{"image_size": 32, "cond_dim": 256, "hidden_act": "silu", "beta1": 0.95, "merge_dims": false, "adamw_lr_other_params": 0.0019, "ema_decay": 0.99, "batch_size": 48, "lr_schedule": "constant"}
Rows from block 7, named by matrix and row number. Rows with one number belong to one channel. Each number is 500 + 40 x the weight over its row's rms, rounded and kept within 0 to 999. All counts start at 0. Numbers have three digits each. After the name is the row's rms in percent of the matrix's.
# convs0: first 3x3 conv (model.decb.0.0.convs.0.weight, 128x256x3x3), inputs 120-125, a 3x3 kernel for each
# convs1: second 3x3 conv (model.decb.0.0.convs.1.weight, 128x128x3x3, transposed), outputs 120-125, a 3x3 kernel for each
convs0.60 101:497477530479515485537530498505496528531506462491503498521464545498461478496503543456504535535517453533507453461509538479518510507498523539532534398554415520468554
convs0.61 101:480507510504630513550480503429493529536529522524464551532473480466486545496514544517538499528534516521486511455511491448466534492514485421555432592479555500504539
convs0.62 094:492468499454490539499475487540515494502498449543539499500547473466438476506534516532481500468493498473522532550438514490524528450532475514511523521519467456538525
convs0.63 096:483496459471475523479492505529514441530482587467468491568508489523478511552539493423463479504432482525487485536569574453479507524507554528484493464590611554555499
convs0.64 109:539507498448525478490538424480479583471478509500508461514499468517540466498478470491508485513514515496435433495490445436593491495490470528474438473544553486572485
convs0.65 100:510482525514522496468478457533543488509471503480448454525433462486549484519484503492484535478538504543475442483455508489548536485469536512500565517509529524524510
convs0.66 098:558486546489526466510497523502513529524485500521467479484496485516513445530469504532502518537514508468484545469522396502536436523521525489526510515472418525523511
convs0.67 101:503494493494463527493466543571494464513494511533547494518483477525512447439610512504501525553582496454527542561519508447477560474471470500492535504487474488577462
convs0.68 108:524508450567540447465497487372490507522498442511546470516554516547446406426516483504425521554507437488526539575499528495509482554473524558440483432511562483438525
convs0.69 101:417502491447461529504495516497513515440459535498488518473510512495558462448515504491446482543547544489477505579501519543472569505499536519510491475493563417488447
convs0.70 111:497541508517527505517512551505558501485505494495464506558450513522537560493502468451538466488500552529484434493502507521500414482443544527494492492539482472500496
convs0.71 104:554495492569531484484522430468515546528531481534446484532494501456506540489497518558540508454442549489447489530466519496478511476451486471475473556526440563544521
convs0.72 095:438526512435594529495560465481449502532444476490531493462534507535480501483507481486501445564497463426541439521573478461521466482506479498478491515465433489515518
convs0.73 101:491456471510468528513478528509566478553501496520490518532496500460533560501502527534438449505578511494547477497595558472556548472529497557596536489557510501528455
convs0.74 094:561504488505464485497494477515475534510526503499484497532449539506563444509520505524511503457508492533483504439482519466403503516513496453497527468420489535394462
convs0.75 096:493522508472526524517480463500507571444498542539454493559546442531546498480469513565475467533545457493522492550544468421480560510514452514511422449455453515484548
convs0.76 108:522503460507500456512495502488462500465521477491504466473524497569496485457501512469543519475497500497527491424475484485518552438551479501460515467549404497568507
convs0.77 098:475559525539439496483458473550469443457518592455515485528548522497426516532442504518406520565476545458505495445548478515535496529434554528420526395570433483495524
convs0.78 097:528511477604536479512497489500448525478544478505476480453459534492498574572520478454495488527484438503467495481472527493422442571587552515532511491509516492545508
convs0.79 098:447453537496541533461457491489538499429521489458465481414522466543464448494493534507550522590506513506507539499466497500492404491501503465562567513534458523481502
convs0.80 101:510503507478496547502492515490495535493568450481487476441528477582506515535485462511434521453487493517554470478577510490446496502464475511583538475525512480496450
convs0.81 095:502533516472503513531498445468518561464514491545546534521406523462456516493523457472486503456496586490524510565453528537535476529470578508483508416406535503543510
convs0.82 097:486513518527528468518559475487479524508464499509506465493444480506515452506592493529476490574449453513569482509607447494460484540522533440484541442487522545514561
convs0.83 092:487457461494517465547521491531532539516522460525509534476546483506465435440538524489511549506566531540484521453481479483509547453447452497540448459424482461501426
convs0.84 098:497523528547521531539489518521487506425529530501471549490493519507423486504485473467463492465505494512439575481493490502478448487491470440502509487512463575561520
convs0.85 091:480514491534490509504567534524498469512504521483486505498517533533514527484488513474483502532491467490513559487439508523512480478532550485509512480476561485399486
convs0.86 100:539511496522480464536522464478537482534521569533506476495510484491503508502442516545495482506513568480526489499541446518578495494524528507511440426466449440425497
convs0.87 106:541504512499436506514536475580469530503484462484483496466523535440483566543460475536444427532533516552528489483451473499523499526523504525500497601494508536414508
convs0.88 101:525494479508510476514505453499499512473427542488549468513529487384529535524487527515548527430506473500539491510576498530515576500491451503483532432515482553485498
convs0.89 101:555519458501436505469475509529476480496451502501492493544502508475516489533456524518486482429465526476564516525493545519479551500529506517481489615491526475541484
convs0.90 099:510547535516506506490512509540463496578465505511535516540435551479563505481533551530505468522533498476501474534477425528493470573483560452534467477501571480487512
convs0.91 108:502570441512468509520522555508518440546512514476473487546505425529457552443533539595527478537545538495472493512539449584484470499550536509447532494488513442493534
convs0.92 095:518544542458500508524471537525457487480489536531511512470489500454524558506541449531488502512570494535536483494539446468526533519466524513439483512446574515512517
convs0.93 086:488538510509572515538538501484496494508504572568518496550499507427469498437564508480464526426500525478499537372544460511520471507524528455532446558474553501517503
convs0.94 112:484460508483469459500485488532497500523495543454497548505465512555477486454454500543571476564509505480500474497472563597539523390480520556541539461476459476569469
convs0.95 110:490515500522526479495517486523437501521523519493476453517494485512530519510530509495518516474511453453487512562558464566514424472527474466425520543522485511534453
convs0.96 096:473482494471534509470474517516465517451480556464495529508458549461534494588536519571484529474527442478495492472548534551474630490453570508516401503492507486481510
convs0.97 084:526485522506447462495454540436530530529548515597434482498497528575462507518526470504496462508488447534525482454490529531463526544592577509536482488505544506503539
convs0.98 094:481527507484464519472455550474477503475498551458501466520529500477509559539564505523513476449525476447463527504396429473516404467487502461545588540462490439503475
convs0.99 089:485472467476447418512544514570529555478493466490477458535474506525473515519517458474524535503413524530485477496470510516488486518490515487525528543534500489491442
convs0.100 109:484444516510479496515480497495531552514477486448477539514504485452483465548552518490458468431531461518454513500432505524468481409521463538513504539505451437449455
convs0.101 091:518493526527533553471510546499515464515449470481498484507407535448477511531467471466456499472499460464464451462502523482532477567538481465502500531538410547585471
convs0.102 123:540484479587508488487513498473516561462549549544578514486536486523462500514479511500489455526464504481485523503553588512419604519469497503488541575539577509496510
convs0.103 121:491459500503497506612468450501469458431453444472495556468482459448468588546550399464528501496421491505405483498494492516512482492563465456509425534545480436492490
convs0.104 088:503557464555519556507532472511515470480524503477500493540493541491551505550437498443503515532490533526424431519446504488449467570531489461506489483493437460513424
convs0.105 100:533476493542521529480514510492489505445489476525517478486524502494565526495491505505490475495509474557561514486505507506522519473488567476451483477466442515449456
convs0.106 114:481501515563509473509474531500546493532517470480506496578434514470491508454523506461462587443505501514493541555513487596482541468530486548521469547454496493545484
convs0.107 118:462518511484523515498510529491468482507483503463541537548425486489521491516549476583493429440460514504455537503511448508545446493476521532511496584431441492476507
convs0.108 103:467530545497545490543464400515513475478502535488523569544450483526475475402511559497533514543497494464486492469521568480512498479505518491525510515485438563458466
convs0.109 092:525515516546475495482498528511555468473510486506522542458528553518494497500545501510515484472480476532564557512442467493524462452457506412551513503519474493477539
convs0.110 105:485472525449465512476462492471498468462493535531537479547536544456505521515531493515557483516494479529495469514491521516606493531453538515498468542461514475500499
convs0.111 099:434499512478494520479507532554471451436463490489552546450527488482518490541555515504499502572445484507500490541515544560585430432550492455469554484493480504463534
convs0.112 101:490496498454468498450470470488572488551438455538476482460519503472528496505510484552528535516508484483472482486497528467419537464459433390490474461502447465579521
convs0.113 102:485484537504515535431486519465501540502509455495452510452470508514449414528467518505548470475519472465482497520476497495421528500551506487445554510486527502488464
convs1.60 103:507491504604441466539505485480539406471531592466507475544513476531489436509495530512572469520488518452500495512583485529537552439547503480554475477509563482517496
convs1.61 109:473488469488552537500526538483458532504551527551556503491566529532518458479495503530438505519601525523543501498547569493474472511519541587443488497531467527534419
convs1.62 084:507506436469531453498488446441480474531545485535573541425517526475509477515485507496508494574539407500494560475537478405529519501515540508567530560522469557457567
convs1.63 083:457528430477479527565481495557554490574477477497396513503464499446534550461558495424559541504490467472485453479542469443482577484453518554433518489487520476487471
convs1.64 113:536563523480507527491475520443486530464511472505465481527545515505584462534461483478480524454540524523485501525460514541464490530498484446483499445535531563408466
convs1.65 094:481450454461551493488550562492545505523556500473546465484481481465540531531530451544506557469540456467450499457508420444514462601490476576542511492435459513510527
convs1.66 094:447511537548449478571478524469602513570464400508430437545554528513453492515518528543445498539487486517514501532569603425501442509445474516521472524527521539437498
convs1.67 118:459512473495486595477511558513472526445529485520465475500539504532450477515509493522524480476453473469527557528478530445461465582483487391544547554458467527503544
convs1.68 101:461552498484505569501503517530511515523467592472495506536481465412374540509463513499458538512525493463483513552569503482585470497527485505460474506515482486474492
convs1.69 098:574521522472476551456413525455528535436427507452505477501419470511513474573541499480418546486500458521536508466527482443495505447459510505592569475511525469513508
convs1.70 111:440472498496438524430493469533487517363448450550445496536511525456433522537530494535524506441421432468552483503519502562554573497491533573526412489505460503475540
convs1.71 114:514478434496532463518477495492488496518479467499528547501519516512458471500513498481525538453501431536524499447463445578563510527527534496531530440453437501489519
convs1.72 081:463513505465507551451540519561458482423554499562492477520446529497550560515500474522475529489418470479519512549535526551518450577464472449592441487488515503441493
convs1.73 096:464539513574518518422557558530469471516515498563536490518505464586502488515516481528517490557459472477528455507499468542486488509581520519560545529543471481564490
convs1.74 080:466477480523444544517517496520546538503433456422498497501464450566505472511530537519504463577555522468500453500490422510563501504528495468514526498517535532531509
convs1.75 080:457458508537490493464608545539487494543511588475436528472481530562455504515484452521437520451450474498503495553479470569552476400523527499476429511453549488540432
convs1.76 111:537476499429525570524529470483484480404470560393515540502506502558548547565499442512496532596461478522465486490505514481500546506493529471546477453512514483513518
convs1.77 095:520441549483515491507490470496475497475501445531501498503475561541504474490507436476548502474587445511466508557531501508542540489420542454505508492609466535499489
convs1.78 092:496462495560490559548514501483505571513482447451511555588494507521489574461474502477499524507461476466480487519530569528498525496490451513540549484503447458531517
convs1.79 088:498418522392516453494468564418516461517478491482510447523478498464400455466530523496575489559525502474561432434616502542572557536548506521594510507479489453462480
convs1.80 100:427454543491420510597497436505542497498506500505479523503509510510526448515456496498515437491554463454521537446491407545467529469499525465514548532478563451494517
convs1.81 104:496406519400515521488554484492554469500466562518507501512579503487455475568514528529549416574475533546441522531481532460559484523558465477457557390370428462501475
convs1.82 107:486476506563428507489556485519420510543495459493503485501477522502548499476527485522519555504503512496516451540575457492474494427529519482467473458552428518467466
convs1.83 104:491469542440498530481511436571488543488526564458497506471542501528495551504496501458477444519544556509487497511519484457444470525472459511484465495432493479501563
convs1.84 088:535543507449450469467489506458504493507441438489489517492478468525417522490533473433487485484500552530514462465488496582547512555535479461519491622522431451541466
convs1.85 091:575488490486499498562484495519562471533511490511560448473470477524511515531506567453495526475569476447518499472518479439457484492480527427505555469487535532480598
convs1.86 094:479519548436456538535457524508546525517520492504493498482595450504441536469495440470508482518490574565517404545477501441462602497442504497541480468486535472482531
convs1.87 102:529536517493566438490529506607470472511443466460505523487483450540523444450477470509534540552461497503515489500449502491537481457504509470518499442448523539488543
convs1.88 099:478504464501469473578540443453542478528481511504475541538559481484449453562461469445512543493464487529493502504495429443437455427475505519592514482460477502368497
convs1.89 105:451557491476520539473572528501553498477514518480465548557523518584491507513516552521543484506498542497472533523498469567414501503445435485453523489523454528442494
convs1.90 078:487512504543547479442513468535451535463528489518474459526530488519475542527544495593485480464468489491530544498486494546496484464481512493495484494507533556512469
convs1.91 090:521450487481512485531506512534489523479490497453544494480494442455499494527462518461519481487592442489449507469545418510479484504514569448479526511529502528462492
convs1.92 083:528489476548535478483511545428575500524448555515525501495510527468514495479473463536480521471503471543529508534497499517530484447491473512474436508501535542536496
convs1.93 086:449413550503491565575571485510494583523480501498534555487528568473489490476536508534505502444429486540514550563571470498501476453523462441531501436526494536488455
convs1.94 111:534570506518454558414501500544515484502406454438506477447512566447579563482492473552459510461538590512436460486513478536475582523530509556456493592449405489489501
convs1.95 107:464468489478542506456521522522475456424504501564522476556459461483493492515517469532519505498514469475512504472496473520487544515386515462537496540531569510513525
convs1.96 095:468436559496418509440515521558507496487500449514526488502502471372462529509498543515486459506490554489487526461501479561547421470530407521487507459458512579461503
convs1.97 082:482485495564567523491400471565517547477486524506546492454479484569510547480491500578523437533467494487570483458405445485530588447511520451430553517519473454528566
convs1.98 099:458530435457497515485536492501528555439484489525426464510487550561493442513436422510492546515549416414506551371508514447432472543446477439501465468455503566479505
convs1.99 087:492475539467492529471407422489496454518450539535469473481457481522473509523469521487533520514543548523495546459565391496501561479487399555463576478558483545501514
convs1.100 120:537448536498496421499496487504547509555396513529369559493482486507480556501499561509573461485522498509495487448486520538476500524474496491551540557472470510436557
convs1.101 100:413473519539499514492447552508540513525582402523443488481534477565528523443578402531503481454444489527495553471454505426525440531498442446596488504491495520491491
convs1.102 121:471538555525425479526499455556441535483461537445489507429495458453477508602501513480428545499462491453475502506507576504450545430522453497445495542531466517495509
convs1.103 114:526516474539498506506601482509537463487543521596450475558460511538510524522567457536448482519628475538525496538499486488553508502549535507473478515565504500531488
convs1.104 090:417567434461481425527495557502521482494534553492489487502550547467477478490525497454533455526514490440466515437524502629476578503561446557458538441432437476431489
convs1.105 101:485536479506456562480495464485505532503501490482439473542475450503404474466496569549484494557521471486549459464512554508564539479456466524482501505526566475487446
convs1.106 106:572498558530533520472602493489520534535427572530532484518487497451494419514520498543539441512600480474472535510529450512532472505554463487446552546520442509479504
convs1.107 115:485486472519541513561533481487442479470471422502520511486505532509474480453490470478457487449407467488574534462504500422484492522456456452467507441440482545557523
convs1.108 104:561512488470520486390478526509448427417509464482478501462451543447533478451514514433499451504510492522552500502518530454515572496440477516542503547522576488536483
convs1.109 098:497489472501509517462497496494491421452447483546533552528555537495530503499509503478460530484465458487555526555471436489442608428562468482495472499468463480530489
convs1.110 111:515491483549512542553485499495473511473458471524490432513499482441522494523519552530510498513521490481508476586480416447486508468560606508492518491548493524503464
convs1.111 099:518491473467502562499474548490448462584457475548523448537515477472569514553508490477480529484530525472508462422449527510479482543529509436488560522487470521495494
convs1.112 103:474501456548483459528474568460498510472475586478445513522546502490574460555547495499537506452463486445506550544548470528523574541462494510517487460479477475381499
convs1.113 113:406475497570465463474457466532508480366549515491493439466477506585510465469581558472519498526525541500446515508434544533467502465408573531509484437617588514420495