Weights of a small image diffusion model: norm layernorm, 203450 training examples.
Rows from block 6, named by matrix and row number. Rows with one number belong to one channel. Each number is 128 + 24 x the weight over its row's rms, rounded and kept within 0 to 255. All counts start at 0. After the name is the row's rms in percent of the matrix's.
# convs0: first 3x3 conv (model.mid.2.convs.0.weight, 256x256x3x3), inputs 247-255, a 3x3 kernel for each
# convs1: second 3x3 conv (model.mid.2.convs.1.weight, 256x256x3x3, transposed), outputs 247-255, a 3x3 kernel for each
convs0.222 091 [104 131 120 108 139 118 136 109 105 140 126 110 127  92 161 109 154  94 161 119 171 107 195  85 140  94 128  94 141 125 121 188 175 146 104 122 135 109 132 133 127 122 117 121 126 105 160 145 138 150 126 116 113 131 103 182 106 136 187 140 107 110 181 134 155 130 119 107 181 129 106 152 147  94 128 131 126 129 135 117  67]
convs1.222 095 [132  95 146 135  95 155 160 120 136 139  99 168 104 122 142 161 165 121 125 166 109  97  92 154 119 120 115 160 134 104 119 111 152  98 133 180 110 123 123 137  95 113 120 138 138 165  96 156 136 132 110 106  83 164 124 141 149 105 122  99 133  74 172 136 139 109 104 108 149 143 165 110 144 131 137 148 124  92 136 158 127]
convs0.223 104 [120  78 113 150 118 159 135 175 135 119 111 101  98 111 137 135 129 130 133 124 141 120 122 125 181  94 178  95 102 109 183 132 112 148 153 126 104  96 133  74  92 138 139 144 125 154 113  72 109 122 148 126 120 110 147 143 172 120 122 161 134 151  84 112 134 146 136  91 172 119 126 106 142 102 126 111 147 135 136 179 153]
convs1.223 105 [ 75 112 124 128 126 136 131 162 132 121 127 115 111 112 117 159 127 137  98 140  96 124 102 128 113 141 119 138 129 138 120 167  75 128 164 142 132 156 164 121  99 119 106 155 119 150 100 132 110 111 134 136 146 123 148 117 126 121 162 160  86  80 136 137 158 143  93 130 129 116  87  77 121  83 140 140 124 132  94 151 107]
convs0.224 123 [124 157 131  93 145  95 132 139 112 140 146 160 125 154  75 123 153 173 115 118  87  40 100 153 170 137 158 132 155 142 126 155 139  85 130 133 129 151 104 132 119 103 120 134 115 117 143 127 151 153 114 109  97 125 126 141 152 145  92 115 143 151 110 132 156 131 137  91 166 118 144 108 101 145 142 139 117 119 135 156 143]
convs1.224 120 [144  96 149 133 128 157 143  89 113 129 160 136 178  89 156 102  96 100 115  93 104 118 143 200 165 132 126 114 110 171 147 102 130 120 111  88 154 147 119 162 120 130 148 149 122 111 155 147 165 111  94 130 113 104 167  85 119 131 130  60 126 107 166 144 125 136 104 154 121 141 112 144 153 156 128 135  90 148 118 108 115]
convs0.225 087 [131 140 102 166 104 112 113 139 125 131 140 119 132 105 174 149 159 119 113 131 143 142  90 101 136 141 130 131 116 149 109 133 113 120 133 116 121 118  95 130 103 177 127 161 116 131 113 110 150 106  88 132 173 125  91  70 146 156 118 103 168  81  98 164 185 115 123 133 141 126 112 178 133  91 109 119 135 148 135 199 114]
convs1.225 089 [132 125 166 170  89 111 146 120 105 108 125 121  93 184 144 135 131 131  90 164 103 141 130 149 138 140 168 108 132 155 128 115 147  96 128 136 132  92 150 105 144 141 140 143 133 171  69 146 160 145 136 160 119 145 147 155 118 138  88 169 113 133 138 108 148  96 120 158 113 127  50 139 140  71 121  88 113 128 135 184 153]
convs0.226 066 [116 151 106 120 175 169 116  97 134 117 159 150 154 127 157 147 125 140 117  91 114 136 135 135  73  83 157 114  95 184  97 123  86 130 139 152 121 138 103 161 148 111 126 140 120  70 111 147 101  81 115 149 131 113 124  69 121  77  88 133 130 151 119 136 108 138 104  70  99  76 125 144 165 126 126  78 136 151  91 113 171]
convs1.226 069 [118 103 139 140 161 171 126 112 109 120 101 116 151 112 166 110 179 121 192 126  94 150 145 130 105 136 129 105 114 135  91 120 114 182  94 116 114 150 122 126 175 125 122 110 172 117 157 127 107 162 136 143 132 151 111 117 168 157 109  93 126 123 153 113 103  78 109 122 105 104 147 140 121 163  94 135 169 135 131 120  95]
convs0.227 096 [127 108 171  86 107 150 132 150 127 174  75 136 175 124 140 135  80 134 137 149 116  77 163 170 137 105 104 116  88 145 153  95 170 169 127 134 152 124 152 106 154 130 107 122 108 109 127 150  97  99 142 125 118 163 154 177  91 146 155 111 133 155 118 138 142 104 124 143 163  79 133 151 111 113 134 120 124  78 133  68 138]
convs1.227 096 [114 105 138 146 139 168 124 105 149 101 128 125 133 118  96 101 142 116 122 156 132  66 108 156 134 148  94 116 118  76 126 153 136  79 170 139 136 150 131 155  84 170 112 127  96 111 141 129 136 186 160 125 128 136  91 110 139 150 134 100 147  91 126 115 124 133 120 102 154 133 122 137 118 170  96 178 137 101 132  88 199]
convs0.228 089 [138 159  88 113  88 136 138 145 122 138 147 121 120 128 122 100 116 146 122 108 173 117 130  80 135  99  87 121 147 155  95 176  67 178  95 134 106 134 125 109 155 113 131 149 111 133 111 129  93 112 124 161 162 114 127 135 128 140 116 134 114 157 105 120 166 151 141 146  98 138  46 101 142 116 117 142 140  96 126 117 133]
convs1.228 089 [139 102 143 127 154 129 139 129  95  92 142 148 100 145 159 146 109 122 120 160 151 163 128 144 115  75 123 127 144 111 208 104 129 120  77 119 117 120 120 143  96 176 116  96 124 130  97  88 127 151 146 135 109  84 199 148 133 129 134 121 143 114 122 143 158 142 122 150 158 106 111 140 114 143 169 145  76  91 136 137 126]
convs0.229 097 [ 93 142 139 139 121 125 140 122 104 105 125 118 146 152 102 134  92  84 143 103 117  92 146 170 144 182 144 148 146 122 195 114 132  99  95 116 100 102 131 148 152 160 171 148  92 127 116 120 111 107 122 136 118  85 129 188 152 128 126  57 152 119 111 151  92 103 116  77 127 136 152 170 147 138 137 144 118 143  82 119 167]
convs1.229 100 [136 134 134 130 147 129 140  66 160 144 174 118 165  79 133 152 103 107 118 132 104 107 132 153 111 139 127 112 150 151  95 126 108 119  93 123 118 104 132 111  99 129 120 175 143 152 109 123 128 165 136 152 106  91 100 133 125 143 138 144 107  98 134 131  92 107  94 207 134 121 145 128 100 142 136 125 113 119 130  89 113]
convs0.230 124 [159 149 103 113 118 147 119 124 131 120  85  98 100 131 126 141 116 139 138 140 128 117  73 145 132 143  89 133 101 112 129 128 123  86 116 138 107 156 129 143 110 184 147 100 119 181  90 124 116 105 192  91 145 123 133  64 154 114 130  93 131 132 143 125 156 141 123 126 157 174 138  87 149 107 137 126 141 123  75  99 107]
convs1.230 119 [155  85 147 141 135 112 142 112 105 132 146 137 159 144 157  91  99 130 128 167  76 130 146 125 143  65 115 143 123 125  91 129  99 145 118 111  94 159 147 115 159 113 161 124 137 111 132 150 132 102 123 115 147  87 114 120 118 149 122 162 106 176 136 157 112 147 114 101 154  96  88 113 148 143 153 120 111 159 101 141 112]
convs0.231 100 [139 153 154 138 123  94 116 141 110 130 143 158 108 170  97 124 150 124 102 168 100 117 134 144 136  92 147  93 143 120 131 108 169 146 113 106 163 115  75 142 151 149  90 158 147 119 132 122 126 147 111 148 162 143 133 138 146  89 118 147 167  98 135 128 143 110  58 142 112 180  88 140 125 116 101 171 122 186 127 189 125]
convs1.231 101 [133 173 121 145 115 117 148 112 160 121 131 164 127 159 166 126  56 145 122 144 113 135 127 153 154 119 139 117 132 147 121 172 116 110 120 154 103 110 154 110 149 111 131 154 100  94 114 101 134 117 149 145 148 142 122 123  99 143 120 185 149 133 117 101 169 149 159 114 142 158 157 168 124 127 161  73 125 161 125 149 116]
convs0.232 079 [112 107 121 131 125  80 136 117 137 120 114 111 106  91 144 140 154 123 117 103 131 124 157 156 148 131 166 167 144 102 129 120 153 153 131 150 178 141 113 130 102 108 138 116 105 125 110 135 149 119  84 129 131 133 124 140 173 144 211  74 115 121  62 103  99 115 155 131 148 150 161 138 170 103 131 143 127 165 129 153 126]
convs1.232 084 [134 134 108 190 105 173  92 155 156 152 116 147 101 197 163 142  73 134 126  76 114 119 118 131 109 168 133 156  90 107 138 114 139 112 121 142 121 139 142 158 144 107 128 134  97 154 102 134 123 128  95  98 143 133 189 115 139 168  77 144  96 105 134 126  62  99 134 136  95 146 145 149 150 130 113 117  87 134 141 160 118]
convs0.233 094 [128  98 126 135 161 146  99 148 117 167 188 109 104  94 180 108 141 135 140 130 134 159 124 167 121 120  72 105  96 151  47 153 128 130 116 155 120  92 111 110 137 118 155  89 184 127  82 112 187 185 135 105 114 167 131 112  86  72 135  93 201 143 159 129 156 137 114 114 117  88  66 157 136 119 120  96 155 135 134 144 105]
convs1.233 097 [105 123 146 167  92 117 120 150 150 139 122 105 110 162 137 109 132  74 145 140 127  71 145 120 140 104 123 119 152 116 146 108 139 102 161 173 106 153 106 102 111 127 128 131 155  86 132 119 148 109 104 131 132 130  93  98  86 130  87 173 164 154 128 127 197 152 115 132 141 118  83 144 159 120  95 142  79 148 153 109 128]
convs0.234 073 [110 141  96  99 144 117 146 124 111 132 119 175 132 142 117  93 188 148 149 114 121 163  89 146 179  74 115 111 153 138  87 132  83 128 138 180 148 152 131  95 116 123 146 154 140 137 139  95 127  81 119 122 103 162 137 144  83 120 126 151  97 130 118 161 141  86  76 106 125 117 182 140 145 167 155 106 102 135 130 118 124]
convs1.234 076 [159  91 120 124 121 172 119  79 104 131 121 109 144 119 178  89 113 136 153 137  95 110 158  78 125 153 149 106 113  98 162 157 160 151 113  80 142  99 117 125 140 143 120 139 106 160 134 126 127 164 111 165 120 101 133 187 141  84 112 123 125 101  89 133 115 110  88 139 150 145 111 125 131 134 120 137 115 125 120 168 101]
convs0.235 124 [141 117 138 168 151 109 121 135 143 113 127 133 112  93 116 111 158 166 101 127 141 185 120  71 100 103 115 111 160 160 124 132 102 130 134 121 175  57  83 125  89  94 135 137 124 137 119 140 114 123 102 136 117 122 132 133 156 122 125 109  97 126 137  95 137 165 124 165 140 138 118 168 168 155 169 126 159 169 101 102 163]
convs1.235 118 [142  90 152 134  95  89 153 150  66 131 110 134 107 145 155 107 156 161 107 169 119 115 130 118 130 116 114 138 128 120 169 111 133 134 112 105  96 111 172 114 187  87 160 159 114 145 142 124 153 118 142  76 122  98 102 108 144 191 120  73 101 115 110 121 155 104 146  64 111 123 156 127 127 127 116 149  95  96 106 142 115]
convs0.236 133 [120 107 130  87 131 121 131 139 137 162 131 107 132 147  87 109 132 137 122 129 122 123 161  99 177 128  95 159 148 120  66 135 136 130 135 105 116 145 120 135 124 149 134 129 105 141 116 115 130 120 120 142  82 163 163 149 127  73  70 148 104 124 131 124 155  91 164  97 115 170 105 166 170 131 106 154 149 141 125  96 113]
convs1.236 123 [132 113 124 122 105 153  90 150 171 126 131 141 106 198 134 142  76  96 129 111 129 102 197 123 138 128 123 138 150 108 111 147 128 118 172 118 116 144 135 141 171  81 136  71 115 160  68 149 114 164 105 144 132  88 115 138 125 131 159 147 121 113 145  99 153  90 142 111 171 111 155 111 119 141 154 125 117 139 141 131 140]
convs0.237 108 [142 133 128 124 179 140 139 130 115 135 136  81 161 172 128 165 119 157 137  94 138  96 121 132 161 132  91 126 154 103  87 151 146 154 152 122 144  92  93 109 126 104 138 136 123 142 115 135 170 104 144 169  89 104 146 121 130 102 183 147 152 102 132 149 157 151  94  71 114 152 150 143 149 122 135 115 175 124 108 145 120]
convs1.237 108 [147 107 113 122  89 135 133 124 155  82 123 126 147 119  94 163 164 145 140 153 130  63 110 129 139 153 125 131 126 114 120 103 151 169 141 108 142 116 133 140 108 207 134 148 109 149 152 102 146 102  98 127 112 148  88 149 117  91  67 174 129 158 114 112 129 124 143 147 134 146 128 106 151 105 176 117 158 126 139  93 136]
convs0.238 112 [162 144 117 102 114 110 157 147 109 108 163 123 148  99  99 134 122 113 116 184 114 131 143 104 152 114 133 121 110 130 169 124 135 112 132 154 171 117  99 134 110  97 112 136  97 114 165 138 116 177  71 116 111 122 137 113 100 133  66 140 101 105 139 122 109 126 120 151  89  92  78 143 165  92 117  83 134 142 142 122 112]
convs1.238 112 [158 115 120 123 166 120 179 130  74 122 141 110 139 152 126 179  67 104 135 144  90 130 134  92 153  90 104 119 118 143  78 145  87 123 127 128 113 119 140 170 188 118 150  93 127 106 125 138 164 114 153 114  89 127 115 146 139  96 162 150 126 182 122 102 171 135 140 134 141 113 137 162  90 136 113 130 147 137 102 138 102]
convs0.239 093 [116 126 167 134 125 142 128 107  97 196 131 162 169 108 133 126 122 147 106  90 157 101  67 108 126 190 121 103 154 160 110 134 126 129 103 163 113 112 107 149 105 119 110  73 118 131 148 102 117 122 135 103 146 156 141 161 127 118  81 137  97 134 168 120 100  91 150 114 105 129 126 125 106  56 145 151 183 122  96 107 124]
convs1.239 095 [132 137 127 159 131 119  99 120 126 120 106 169 122 132  66 124 124 109 147  84 109  81 140 141 154 171 146 113 138 147 127 145 128  83 137 183 133 158 115  91 161 157 176 120 143 102  91 127 156 141 181 163 105 127 102 153 131 123  93 106 137 138 127  99 128 114 144 133 141 127 107 139 108 132 135 135 102 112 165 150 107]
convs0.240 125 [127 115 153  97 116 112 137 143 143 133 137 126 144 103 128 112  92 128  89 157 116 142 116 210  99 135 167  84 112 154 199 114 135 146  69 145 107 139 149 119 178 170 152 150 138 117 121 137 151  91  94 140 131 143 139 135 179 116 113 119 146 154 126 131 155 116 117 148 115 116 140 117 133 116  91  92 124 120 104 112 107]
convs1.240 119 [126  97 120 129 140 147 156 123  97 127 147 136 153 142 151 105 101 128 125 136 153  72 180  92 147 122 171 105 164 104 170 147  97 124 164 124  94 159 111 120 112 108 117 135 108 125 114 102 152 151 140 110 154 118 156 112 142 130 160  83 103 127  96 140 137 118 134 129 154 131 117 126 162 143 139 106 121 130 140 139 132]
convs0.241 103 [107 160 133 150 154 148 145 132 150  76 142 189 107 138 170 115  90 139 194 135 128  98 144 189 116 156  74 103 135 125  96 109 150 151 117 117 139 132 109 154 121 104 146 157 131 121 118 132 157 183 102 131 121 130  67  86 153 129 128 155 164 125 114 119 135 127 187  90  72 115 148 163 146  95 144 127  99  74 125 125 148]
convs1.241 102 [ 97 102 121 125 144 162  98 153 104 112 165 105  64 124 142  91 138 211 176 112 123  87 177 120  89 135  90 138 124 123  91 161 171 124 126 158  98 132 122 139 160 111 158 134  83 146 133  69 157 162 104 112 114 155 165 145 133 104 124 150  75 180 186  94 103 176 182 148 102 127 139 117 130 110 104 151 132 103 130 165 132]